{
  "arch": "vit",
  "model": "sound classifier",
  "dataset": "acted Russian speech (Dusha)",
  "train_examples": 26041,
  "time_shift_ms": 100,
  "n_mels": 64,
  "hop_length": 320,
  "input": "log_mel",
  "spec_augment": false,
  "win_length": 512,
  "targets": ["emotion"],
  "num_classes": 4,
  "norm": "rmsnorm",
  "norm_position": "sandwich",
  "activation": "gelu",
  "mlp_ratio": 4,
  "head_dim": 32,
  "fused_qkv": true,
  "bias": "all",
  "qk_norm": false,
  "layer_scale_init": 0.1,
  "parallel_block": false,
  "inner_norm": false,
  "drop_path": 0.1,
  "patch_size": [64, 2],
  "layers": 14,
  "width": 256,
  "positions": "sincos",
  "pooling": "class_token",
  "loss": "cross_entropy",
  "init": "kaiming_normal",
  "optimizer": "muon",
  "muon_scale": "match_rms_adamw",
  "lr": 0.0025,
  "momentum": 0.95,
  "nesterov": true,
  "orthogonalizer": "newton_schulz_5",
  "adamw_lr_other_params": 0.00082,
  "grad_clip": 1.0,
  "steps": 11600,
  "batch_size": 192,
  "epochs": 85.5,
  "lr_schedule": "cosine_restarts",
  "final_lr_fraction": 0,
  "warmup_steps": 580,
  "weight_decay": 0.06,
  "adamw_weight_decay_other_params": 0
}
Rows from block 6 of a small sound classifier, named by matrix and row number. Rows with one number belong to one neuron. Each number is 500 + 50 x the weight over its row's rms, rounded and kept within 0 to 999. All counts start at 0. Numbers have three digits each. After the name is the row's rms in percent of the matrix's.
After each neuron's rows are labels from the 100 clips, of 14976, where the neuron reaches its highest value: "top examples" is what is common among them; "loudest band" is the band of the loudest frequency at the time of the peak. Only what is clearly more common there than usual is listed. The data: acted Russian speech (Dusha). In brackets: how many of the 100.
# fc1: MLP up (model.blocks.6.mlp.fc1.weight, 1024x256), inputs 0-127
# fc2: MLP down (model.blocks.6.mlp.fc2.weight, 256x1024, transposed), outputs 0-127

fc1.662 100:545491466510527512485508464502559514494556537604498466534529457512396574409500416426476475450442593492552557482466533460574598489492501456523449596508552466589511559490469541508613482532540504508569518567491419478398459416574408503483518474525520471418419480527507537514433477476513421535478536555429562547534450410520533483562553470534517442460458442486495520407582389424500535498577
fc2.662 095:454493577519508590437477502565542567505492445405537488580502478468552482457541541484490476545545497517498421477554417484507540523534589583485485541416482566552544483467529435461469506542512400452476490437574602419500497415548538422548498617435520415507452434534438455534389481476468467467543561480553546494527461501516448561471488525463417612448430517400423572433526570484443498583415
top examples: emotion: angry (50)
loudest band: 250 to 500 Hz (49)

fc1.513 111:578537513460439533519483427593538535435467521499529506469469512602604528535497493468524467566367496515551532493533540447478448495549489484568470573508442557560537601494465493557448461421414551485469488467524558503498431395608506524477423453489404537427450583528482552483522484526478441523521466447500478560513581558465468576439542483538499493435481491457519539561510558483526448478479
fc2.513 097:408563539552523475573523508498441497488477514500464581436478474531552491489496497514477567686579440526524577561534474503498421423556457584519549438462580530539517592569533525513476414522551600461462497580464484523502545470430564457530549406512497434511536482486519413505535539470541575509515480562442595467449395523400498397523489540458474545517517506500387478543515526513512513478500
top examples: emotion: angry (52)
loudest band: 500 to 1000 Hz (35)

fc1.605 112:480533431517508559540397544499400534444439467552481496506547511554484502553452492466503399527534497532497484563479465467489555522444541415486531560450591453574425468492563543532477497585544490542520485519541496432407555521496521422494434421486511504544550494490503566552507526563564430404600559570513458560536608573553470496529530532527431497472523480494481506512532455487445401424468
fc2.605 112:542461520464486549580533507526416551432513449589428576451516519401534533483629503444521517489514495553545453534552576559544391451577498439473512516495540471543443448450523434501426543544522479514490493510535530523527541479455510500498458568550516406502533458474485577484541452474563537608482561445437477582425570463543587429562518361546477543521547564560497497556455465499357478513556
top examples: emotion: angry (38)
loudest band: 500 to 1000 Hz (56)

fc1.238 119:515501425476454524441521521410478486470421451583509448504517506455463532474557591464530531489523455505568446444470499506476515418503517505543453404575499564503463496470496437542515479507481485558402492470448458403514563557439492544484510479452469562466579519644406462517543536518475453511411552578476439505490540522508495440481493535534528500491448503416399501540478453448439572596446
fc2.238 120:444570430491526583483517596433453593448495474560452539443619499515519457538516530450547499564519558413559569470471540483575475555565547420518557555473526528511501524535496429475446499532404431530557534399445479416392459515507458431518457494467477545529501512505472517473535474431479474428490574509516435509444564533529519545525517499446468504431444498478498498472423417368404515554418
top examples: emotion: positive (44)
loudest band: 250 to 500 Hz (44)

fc1.128 109:590431520519510545477563464533534423563498533440505476469538588466426490504493582495592535510451459546526441433421473505454457393523572501500490521452508452530438515486465465453522428479503539487576569528501563501480465402523527460437460432541580550530381503511447582472404495499461572511433497560504467456534518504520552440455516401586535508617591386563513510515453489578507499457574
fc2.128 113:434487502445519539583501545510488547451539474497474437472497526430509541653597495497505535518508514449536584599440536539578473567506572445424524549564563557474540481587540474477552539528497544528474539378516536444517479555457570505512514533432522428591423433424468498470499488517572551528556508583467463484511426533436592504424486448438496531530489558555466446462536438479527493544459
top examples: emotion: angry (47)
loudest band: 500 to 1000 Hz (47); 250 to 500 Hz (40)

fc1.554 097:491425450461556461494452513469469532457533487472442489536444543524551517526554443538500429501475517513492571530434442449534475527512530389425580499494412443539486404501506462515558480526572550394498555488536541483518421499587538376472528605408556405528494538422533525527440539422493488476507520576550519493437386443509436398502510534530575514482504429409514504488524482515522585483603
fc2.554 089:591553488498516608426376458557468542543473502478521526550528537502419524643549586492449453489538532496484466501545549479501438564424494528438452468479581504492504562551453480557463442497466506571479457581467614523535461528452414399595440443541529385519533493597447455500484433440604514570532523450475421504534369439504509576557470522557447492488527497553477521484436531462405516579529
top examples: emotion: angry (43)
loudest band: 250 to 500 Hz (46)

fc1.130 086:524489491523531487401454509475468472540483477486525493526411503566491482501499474467553534577509508376462568485385464519485475487535511379420558533526457510555483511417501529547587474517474502475595432545450621461462398527491452506477437472406528577541466508507488456443463498445509495428482475485476526445421567526452530473566507545607485486392372457517466496535476464463494442441477
fc2.130 087:556554490526523572502547503484540449463612510543600507558544552487490493556553529497506490502495481514478477535525446536466472510518443507477409429597528516518555479507514503463485524490504531577492510578513445480527488504491463452513513575497474380583398500409554564528588521441561505548521532474517492493464514516417515540503480495565531483513436479486605495527505517519502531620425
top examples: emotion: angry (41)
loudest band: 500 to 1000 Hz (41)

fc1.531 095:513560528540479522534474515505518568578542510448446506536549546462485500559479464445538460411513418521479408399456555528578556496461496410484498571455450478545453535451477489554477447543500465584495422459531556464572503535361502468445451426541476547463449419483459408510441598491597570511459439531450560468487452587521413479555552489419531557389410475474435579547438475535501480535554
fc2.531 096:520501548528503510548398462513461523525383593489561526536512552508463488566488495576553468539491563502426565478522470490494503539516409535460564525497423588491498506419536421493502558467511453458570496387537482478518574522417530530539525524447525366479598557501454573444531422535447459517441502625606486573391555529521528562456565572576467560458497500509416494492422554447489410494434
top examples: emotion: angry (39)
loudest band: 500 to 1000 Hz (65)

fc1.609 097:450505457501490511521460502531432540586430584463509535541491499452491509536502513453518541467475553506588463466552360537457445587472520434549418536458506423506496544482523504476524502466600515434513505577518502560509467489574556466485435405481433531546446593433455446576481462502518490489497461404536517461436445567445565456493474521528459527504513465468476530464407522478584418583588
fc2.609 105:553443529529645448434534574388504532470527448439470558550544536428541559416512496572536537565487471490540574562487555483584519465509548394463468558460523376525486438546491505478471434441497448513516528516536490474503479463463517544573475502536518497530487434519560451451535497526548454478366507603490528484469484448428536494514560549461661584524513547468510505567453482484434499484573
top examples: emotion: angry (43)
loudest band: 500 to 1000 Hz (66)

fc1.94 100:526416542496493393537489518518577491469444447470555509484470477511495452519459485501437457468539445521507551461461511520545507504484550484475428512513501523502562433509464444468515441443620534489426405535505459556476518523497534419523546440530480532403574487583488545422520528437477487510475588561577460540589497561460448493513465453479513494471486445526512459493561496559648458539522
fc2.94 102:442496442542553568508441482410424539531543426465467543501554554482512514474442493576475498502417476521456494560497463451578481456558492499374558472390569462496523392557457517579473538580522534480515519591430463508476536476419425574580529516425496420441513472527487482434497582472479629481545447429485521456632543480487475462375442441473508554561547477534552556517411477544484573505394
top examples: emotion: positive (40)
loudest band: 250 to 500 Hz (65)

fc1.471 073:573477517490556418506533467466521551518556594503604532592457480471459482509531424534465518454430517559521457477543454504555579548458465451438472465492519499513449500460457499471520505525548526440441512515403432507471418438488505553483446523529457518493535438529505497429508483497492509528512427539558452515405529518523467410613467488498431452409528481588414551488447507475463411534526
fc2.471 064:479454502477509530568515449445641479486467496477590468492502473517560514528470514488548467516491578483557540502430428503518384442541452535541536526463521487434521446446441472482476448469579507567584377463507479547451434510518468458480492575547449490452455456443535449462452439506605471502405494467530456539457447501489540482497460473516569529544475543461484544430419496454600428480546
top examples: emotion: angry (40)
loudest band: 500 to 1000 Hz (49)

fc1.85 064:533524534442522466533490535465561529510533470554517558512515582515518483482572478491625485462451454468498508464547450411587494513480518426595417492502454562506500430486509517509536502529574487344401456468415507396517520466530537547463524463469515419498438439452477532628469487414565519501600475420456529489502562406541404460466472579483544523461494490492463537446542529534510541544503
fc2.85 062:541532508478509542449433479485504413500441516529463516491548499513522561536430583470464443479521455494560439503443490494482410536540531480522454417450428442494547511448439518527459510430520488464472481508521525464466587547405459451431533577431516488430513470554542508613531478545546522482553536604492571492627547575421585619540537375532509500581456506521571488461528482460566536461493
top examples: emotion: angry (42); emotion: positive (41)
loudest band: 1000 to 2000 Hz (31)

fc1.722 088:483519546582419461502457423403468466527456533410454568464470450457402619483561482420475510413485595478432473567427483555507471552438594511424539420485575473545561567523476540497445485576519515512501562467465522419387520455498533506519519513507468568508442510511505421415541499571531572549515524504468524473412474433337550447522578481527515443576475487508520542467483508481502536435584
fc2.722 087:547422495481563439499476541558554559558533424599499506553563555489444534478530453532473542441524505580571560472544469457412508494589425456472556607495363575468509538483569538543523540508413531486442537531485512484531558504502532454563547535443557430532461524460540528505439471485408536515524458508513483474481541579571582565570601500600616513429497561526520522510524507517496574586558
top examples: emotion: angry (38)
loudest band: 250 to 500 Hz (48); 500 to 1000 Hz (34)

fc1.336 075:534430498516506531473522511538484519522498451447541536582590525487527558514591551492486476585488469456502563479535452463645424482464526520482374549578493454520465446426481531439533542412595459580483468457528477500533487479557539546561487461552497564539476584532478616508430470526512489411450479514500429503577532468552535465530521491472463428522509429446515381458412572484569464479465
fc2.336 077:545452521460502528548424525514536548487464484434555558573497578456517412551439488502524538618485483503580571516490650577524506557489521472506496532412507472469505491561542480412518525577539595471491437522408513459454546570495391515523529433517512446486431411515538574443566473470541484512491604481500468467461510517506505505576510469425577537515456567373474494553415545514502460496610
top examples: emotion: positive (43)
loudest band: 500 to 1000 Hz (70)

fc1.70 094:497532492432473465517510476564521564419461448503603481478474502487477597528542501416589442473515495532475515382433451491525468440492527450559604373500498512484547491434496453494486501456549553526406428601484528485534423434575419568469541529475486429534351509555475531434530505530505518421537415559490427511486546437510475552510505421479420509512527516528480524545541484388527447481528
fc2.70 092:502485552545454459522406501489496444479514552449524546395421439499409483624518446487500484497551548543477432572495558534568416525503497529408506543525601497641473469496631472534529532454469497469520517475464429527573445539472510421593463568567631539516502535513567491522585526533493505625490455558444475460534496450517515431520537496454501503481443521548518448521536448493475457444573
top examples: emotion: positive (50)
loudest band: 250 to 500 Hz (86)

fc1.10 084:473485441551477542608500528479512480512491526563547436500643465487520561438450547425472508512538435524562479517389472458539498422498508548533451514494496556438510460494533547627458463413521532503441480502500473536523491478516479508480488544505469522475616435580522566445486511542451489474523493456494417436459501510393470520521489454599443480558452486517502355540449431449382479544497
fc2.10 080:460527499580562437506498458533516547484552411535534538478453500502537531550493521441519539426577549430414508453615487496463506510464490512468468513488501486540455567466600506516501545477500439481492497462568516513557556513494592523490478458509545559488443444401501462549464428554466432563603590550474479408487528485523408613483488497445517515505621522462531465487561502523557528477476
top examples: emotion: positive (51)
loudest band: 250 to 500 Hz (45); 500 to 1000 Hz (33)

fc1.303 110:543469488482520529412519503492417537521498473502486495527546402493480595457518502541496554571446419424491486411413466537517383583482426450517403409562494382604449493602530438554537481540417542558553514534537450515457445580399509415486462451498499483492504551428454486504530505489491498481466448489541523538467486423416516549580497432609510404502480449430494405508524563498544473481488
fc2.303 110:496588558588501569425564493390543501463511454487490514484439511488480427494485529481573540532506490438554437494540471511537538569428502486489542571482535457465439589447393533489509437520535486503477553541566527449477496511573489619498514569560448433540525419511461440515459542548480460614517506451434639525528479519595511553499447510481477593518478610499477610535578505541525546494462
top examples: emotion: angry (42)
loudest band: 250 to 500 Hz (65)

fc1.757 086:414487457548400424467370574517547445503441416561555477552603572494525502565487542447483514387464616513453549480471481506572460501491491510550404549520529537549489424448620548553523521478465502521517480444447499446543453488536525518461558442473534440458499480393422574392445551508489517498486486466560492478495535538472441481573533448534462429536432564444427471474403411513510441481593
fc2.757 095:400516428518496391439545501588475550593437471552488532529541449429573445457431487497546527476525459430483495506508571431516506598436551421484468433477408486522435443482532576415456497550501543517460520482496444457477608509422486491445523559556528533547510464488549475480462532534567464492519476471546454494546621576441466518570471495498505393518517424472508483502462509635478416479477
top examples: emotion: positive (62)
loudest band: 500 to 1000 Hz (57); 250 to 500 Hz (40)

fc1.82 106:467487520555455538498538484445465508422563453486548478474632521465560578426447472484508504563553521546387521489537484484559486407503445470501416444295551504437522490471570544541405439517439484454554539371565464560511513514462499580427509479477489436464511489554527482510457492506476409459480506476522509543461487517580512507545473576484531466490497564512549514496436521431537539496491
fc2.82 110:542594553483497552521520501542497546579545557515495465512554548384547543439477476521529581522488439441504560510522485534538515405483555559533590417568419548545450476466463463492517520449344463527584513527487571513455482525499596515603471529603531431493488400485554566489575480465533469506495492520506580558556482587567453391488509525408519473471520455469477581448513481441541502496448
top examples: emotion: angry (39)
loudest band: 2000 to 4000 Hz (43); 4000 to 8000 Hz (36)

fc1.198 109:489486455523543534492535579493565562537500499517433514495492495475467490428509481461472493415422566432384510582477470567531516572527454569562571511491476466470437448473466485532511483600570509568535420492511595346526462452428534515408477568569449534465425538516596450422481494554585518507463424518485435515481560483519558458493598421444457460539493591496444477511512516501486452506543
fc2.198 111:544503432486552449461535425470531474611487469543409535543502398545483514482514600477518447470439495497496505459473462533471427511395434462615516492531494499581415557448503592433506434396474533466532528490438457544516513535595469477508455448436455602581463406486501448581480491525462523494412488450491572491442551495450471445487488577521514450480465423473323437517471498546488419473542
top examples: emotion: positive (50)
loudest band: 250 to 500 Hz (56); 500 to 1000 Hz (39)

fc1.253 118:470459521492626539428501437464564540453546512553489448561427558487400451495403482468504513622463583530457544491501488428514422530406495524529535502536476462473555518527520527462468515513510422500509473504519563514517434511513510503407503522435552555498521568495463517516348528506452444550499444532498540542476462513484471479573564423551514480487482509573424499404432433513508560534553
fc2.253 125:579493507531402602565534529519542512438504442383480473439509540489411537508457460440570438474489569543587441500514494567453490573407478521481545468526437462453520551520544549444494437501491458492410486435567501402398448465540571622563441447504517521568466436411510511576522433559580532467482479425485567493485517463527445403484501480514602509517502463522535507576468455458585531572505
top examples: emotion: angry (38)
loudest band: 2000 to 4000 Hz (55); 4000 to 8000 Hz (28)

fc1.341 093:500472494566367504468453510444455629427558498484430490408533585537491526479468400538497515558408471556416449478436450558515549517435530430535623533495469538549527455477514382516525503461484519511545544611429397515467520481570485489530497570546636424511534475535492622516546465556561480511459518453496460496517500408486562467582531370467482495452486567565556582572578472479468510411516
fc2.341 096:547479556515435519496420428525527579471510586516567438403507570475461483551523457540558519507560551476475502525546463465500482481528582519562603475560547465483499530532507585559454590512528598499474533441553491428567502468486456504508564368470505516558527615499458490502517527510521565468549581533459544527583588456494541466531613423508421445542529500458505430513462505432517482505533
top examples: emotion: angry (40)
loudest band: 500 to 1000 Hz (61)

fc1.374 085:529544450502533485550549480460590408509535525564511555492443450530546547525426474481456568499446447481531536564470498477520479529560478566426417514531550456451503453460519389537498543502363527547542424554534457521545476471552529528519513488496466416479472430441543510458468468419584397511554532633511480617525466623443512494511562452476525508478475528466487549476517542554380508464581
fc2.374 086:562392556555490605473497529460457479459447509506507547540428423448574539506576421480471436473503492519475465557559501552497565497473420566501555551450477660545541539473480486512516495515498525401429419479485437484478464594447529420508400547588477474555537441545439445559472490568442537459492535546523439423576438522421470496503520472564488446521488529550553484455580530470492567534427
top examples: emotion: positive (44)
loudest band: 500 to 1000 Hz (48)

fc1.387 089:512464533471440536494552537655528552498565550488572513475453470506489477507530430540488524534527521570606502531428585407321480470521466486518455523539521501491499522489463432523552487563513486395484553398457510528492451458500578444550465503490461567527466461514458485456493467504588541437475490406418548523444488560434517527544477469550542493597486527492559555443497543478579491440489
fc2.387 087:453512500466555387485459517419502492467518479544565520511461416457544557517492590596493570574518516514599568471436399571493507551538522485456436550429519528511519505487497450516515412452501477438440521492506482426459508440527584538555587438502482435506539526553549457609526554503499528493491435561508497503469501539485426492374572580475499489500491523534447457509548467529491511461461
top examples: emotion: positive (48)
loudest band: 250 to 500 Hz (69)

fc1.730 097:540563489515464490554491512490574463494464436436552514487531442509455467517521432453504448475510483496605561469428519433500499522532550528589468551458474486547580496478527516473515463565551467443563544552437454484410567506545480485547435473496513490495526491580449560468434493582580461499517547486510469464480460576440546487499555474513471520476549517542565468521481456508495483577526
fc2.730 095:506486527499456497516436488407466487524590505431593514508519514478507604444476492460476517444446518493495384451517460419477500520463539446423447543516440459525552516505502500405462504467470476575503509453513622432552499457561510574497555459514514460536460413472434402607412463442466537519496438557551537488521521511478519531536539495460433566471571533502487546435531519407561572468402
top examples: emotion: positive (46)
loudest band: 250 to 500 Hz (45)

fc1.485 111:506510466525429522532648497421495535446495453431563521452452516474549478408502321498459564500471514488462516517441513415494489584511501492543417538473524477460435545516457502592473490437422435439448559528526553580497467445490487513489381511520482504457464466559411399491480461469443437522565537599556422554508468516472536465394546433561449497519402592403520546511443528545418573485484
fc2.485 108:456516550548462529442486527561537555559478526449550483493497439468507489530500486556389530631513523527601524554536441481515525401541534475605571570502483540512514598436531499529491454449497440468464549445438570420483506497511562508488560371502486430504531482582547488502502428484522579500505499630569457478564522597437461494577550530478570566542513463524469505509536516466594500388537
top examples: emotion: angry (39)
loudest band: 250 to 500 Hz (53)

fc1.693 110:489527564538578468457617480517494504541488599469507505482430446574551485525439447467456525530474520554472577459511536497594466559501528514467504452462496473537558541410468454476474511526430481530447481595430579478449536567452526553530547502467508407535438525545519460447487476531460493555488497466489538504444509521478557494408451440470552476448498559519368509446613470550492475503480
fc2.693 106:442533438547562502448458552565472512496604503524494499394549573489450463505473490481389471515534563518444529483523403615579442497459423545556480384461484476490541527542487449464496552526479524498430532483491473446503381498432419347494529423483480496559528473530487572580493500512555442527476503531427571466561507548450441447428554521533493446531492512513512584420428448510568477576473
top examples: emotion: positive (39)
loudest band: 250 to 500 Hz (57)

fc1.23 088:493478415497413581428538511545495410466493451565492546412567511570442529506513429556498503501428432422461456430480591514568527533425500467526477441503429467440528465570509504468445447428515532495523392418582437551377408531442478516539439420517461507496523503517490582538433493552441547515541551580489493540517525565435421492483495567511496526482531475482506508531495505495483509564571
fc2.23 081:551574525379534503564490546550501519471475556480573482561572572469451461555490438434462513524493506569500482548562501532577558473548495461435501406506450584451454509480489483504490569415556526435574585632556510608468520563550484478522511499523526479443531492534454366509483458554597494527549546571512514488513482513504562445548466508547552520555529442449444477517507476492453462494461
top examples: emotion: positive (50)
loudest band: 500 to 1000 Hz (68)

fc1.239 098:453523434451520433649482466428575441511499572488468516421457448443523420490473413498488463517540434476544425592575568481531548540486444489466434449530548508487403384425468478553496501424525530499558431515606488522387447580438518503576515477564460479487431505514433409536504560530458490398505434406467486542564603497548566481496498516422476478431443494505526507530511461497469545565500
fc2.239 103:522500498416508463459563480546480441521496423518457563574567480435524472521458496466525567492466414516498546531487493541478536487530500512542468485488531458431493557491456495554444495433474657499500489476512458491524444476550509554558506553536471502441570560611501443486474453533522475435506484426579554528498564499549492404523457514472539546469395445484560491428601556518494520505488
top examples: emotion: angry (40)
loudest band: 500 to 1000 Hz (28)

fc1.24 120:560523447524469546561508510515483461473451506496549531470518444500457529563514455527458459462467567489495437451520503489519471481506454555528561492459521477550495465428506524417558461386450556440492522445434569489556345457562517426444368580477601594529442441472490511518449525511465543505467568545547480542474524443441515461506508453507598487581468518448455454559340449405482438481604
fc2.24 122:469481469459523436538446480512513515437454424541478508500466590432561552536536467458527470524550493586488584447585557463525519559448496468437491497529509514457445524425598582486496461520554618505550517405562529531606493474455537427443576469528536456537458473434482455462549527526503672447578504513450439531546461486526543502532468476574403563484527524565507508492482518533550450524460
top examples: emotion: angry (41)
loudest band: 500 to 1000 Hz (50); 250 to 500 Hz (41)

fc1.761 100:511443456515477530521537543512551535482521408467598445489438570494487518490490397525550480491501517533599494456464419542450493515509553499502557433505471536489543515476477505410430548499429581447556469493428480483440593354451439509452478506528503505529412497511420503443425524578576442517485532478537498553486542555542581507570576463529564422554609431538443499622549552459454508529601
fc2.761 102:603454517571456514473491457595538423494500494486514544380470413450478527544458506562529608495479589469534521525533483440493489387524423436475537460530502525588540458452507536495516462465423539486490484498527561514450538493459402472506480541495618525589420407550467451435509495524463545485532514507561465518546533536538495436590519514472532478469495573444540414587601540541471475481490
top examples: emotion: angry (51)
loudest band: 250 to 500 Hz (69)

fc1.503 111:514529432482510504497506434502404444560472514486444464465457484410483496477517557514517424554469549556512548440508444598575529510456493484501559493482461499556540572508520463472456487472491473516530486437605469546518498498477526365448508537522525513530580542442463490489544549471494474486512470489508491637460433578466457485479519540502495533478500513538482516513539560508507515520571
fc2.503 108:521520471397557529612503454517448445535458445530471454446505438510488540473426464543516497542479578534498477489561500461475522482469467521465563490533554460394422537481519467541518543586423510478467612489522438469440460602432527513568442473485544523468496483427516526443477470473518485535500544470532497494577580481494498488553386590462498553480528414465442445455503452549507526557375
top examples: emotion: angry (44)
loudest band: 4000 to 8000 Hz (25)

fc1.148 089:488446452530515456472513518512447530488513473496608564465593477472490576510493540525481543430499614538554432518454542587636474470440488507435455545490441487510580429520583510407519432433524445499497528512479519512537410516458475526505496504521544557533456509487451501441478543611554506470439422468472481455500535407496433503485545452561512504464588598484502441527408484549480406491579
fc2.148 091:544445544544604487590562478477562522452527515514530495525438458454539584527489458430470516504533512515504453585535493488599573521502563534429501423487493414470489442566463516522422392489523511518490457515416501545503525472449575419524524483453505488490462413481474539468457510529544549481458420476495488533459494559496403522485537489491435424622483542567532449409480521504535499569558
top examples: emotion: positive (57)
loudest band: 500 to 1000 Hz (70)

fc1.652 101:445521529462578520489455515438464484389459524522538536504576530510595522528473442481444536478493436534404486436558508549476486480519472492634457487522500442547567496502549542525463526515607533506543493480500458564489509511469462528551557391426566591557594575459593510403526605465515511489605568482506574476595534577434487556470499531552475623549437536515441451437461511409440515531515
fc2.652 103:632477430490580468596544539507534491550505474519519633496547476485535442580471404496450502649432582481485392546484554573540527443419488489451472454568578501552435487506447463523478553530454430510454499393509570498404489526489506522596417548526466531519615447485461524467551477518491497560442562538524474452556599477416458504446457491498535465427506417480531493570547467473487434503506
top examples: emotion: angry (40)
loudest band: 500 to 1000 Hz (57)

fc1.42 117:444561549480508539475569508478492478469473513514439526404547487422523446581547504515553483472423460400496526473402491418481551455576563534480479481404528455482496477391399554465480499543479458448555555442551437424443562477484509472494410520549522520539523472414476455639503488449608526476498477488464480540467536539489458482624475487446442485440569579583429550414478589503438503405471
fc2.42 115:600586485505545430487472462532406539589480507457505458507463498539462517531504606437440508393582463535528480451459436596426531499404603454541584473558519618457568506613544441461434429534435470473420525464565499544446485471478535567503556499465527429524539473586559495439465544483593422505534501507524504539450454491558480445540483503541574432528437478525549526478467450540512538481472
top examples: emotion: angry (40)
loudest band: 2000 to 4000 Hz (26)

fc1.477 118:595452571425635566516545449450494475508489500523590501583508489510516491501512431543446483526543523434451513484546584577552446513421503515528519459512602458408441528483576552582535415382532495529511557513509515554494506618544599578503464468528478593511516530520575459480525554484575543507463496496398564554490637625472500483494492448487558531500490520422473427518505540485411604522495
fc2.477 123:421602361553526458524457488525494577538469555491471523546489562603438455525451506551582514547422462495447496557567499410482416466467438490508529462410557478455520514505458533455459517524530506453512519448527487678493398582498493563565531540553418481538556480442495505425570416447516475517452529478467478459450524490513494451506507599564402468430431458563524509604469452469586478528461
top examples: emotion: angry (39)
loudest band: 500 to 1000 Hz (38)

fc1.277 097:563455374423472456474416523568566525594523498514583448538469541456505487387473477472468441553568595560480436490521473534595489437525491500483443438447424555465549508448524504529460546473409438514525503562395525468575503466528509476589545542442517433474539505423486530524516450513506555379486440463551526481476490429494495480435441566523485525513605572520414474571424549476567506545508
fc2.277 094:464503570584446480442455531532464475558481498587460438557507552422579533483489508433463529508520401523546523541443506450574546472505570420417585547511459549504469482421441533407477532547570539520540504407462495509404482532534446508562520682489437454553503534432490507473427486536525522512485503431434539513425503361494481357493445497493418454490504480510503484516488433503417450445469
top examples: emotion: positive (45)
loudest band: 250 to 500 Hz (40)

fc1.224 098:495470510592437547483476516586522561464534434587558441530449444591535471438518475524485534565498505423552483558464542494461571619447560448538461449529447505514492562554496486495528505554502412492578490561540425401415550466583491459527505487508438447573468517470557457576434555584484543394375511534578493470511547459567504496519519585534494513577537474487604503517473540487472466443505
fc2.224 095:577444440433463507478558447457494654508512546542487536483587599502437486407467442463551469510504529537484565494473481488520592388538478463386442411485516490508473428541432407467487522453420588551420598519507532504480539466516561602551424531547521445553465527535572522488415464430534521524508436469562507442446487490444492570500417448521509485491558498514446569452492559541433444543507
top examples: emotion: positive (46)
loudest band: 250 to 500 Hz (64)

fc1.692 085:468534455477473475513443579476539465442473522556501505601564521489451486560447487481505471494460551468439459505481464449561486553475523487565484485376465416587467439386506532429488518583499518461424534530589477491519490481467503526491483491616541560545428477443521537402544442539482475514470561469512516543545472451502509405471468579556463484363516498467405576523461519510522419432551
fc2.692 088:454572511454500512408480480375512474517455494527495543447437473497482562541567496485469437510518539552471450499529578431547516482492456417514421580495498516535597478535515496566529476493528543473580498592468499586466492386534508528513568491556515491488421514425457396452559574508467463503529485489468447550388530492418462470490414528516514543500511570561557528520507497490468456465587
top examples: emotion: positive (47)
loudest band: 250 to 500 Hz (45); 500 to 1000 Hz (31)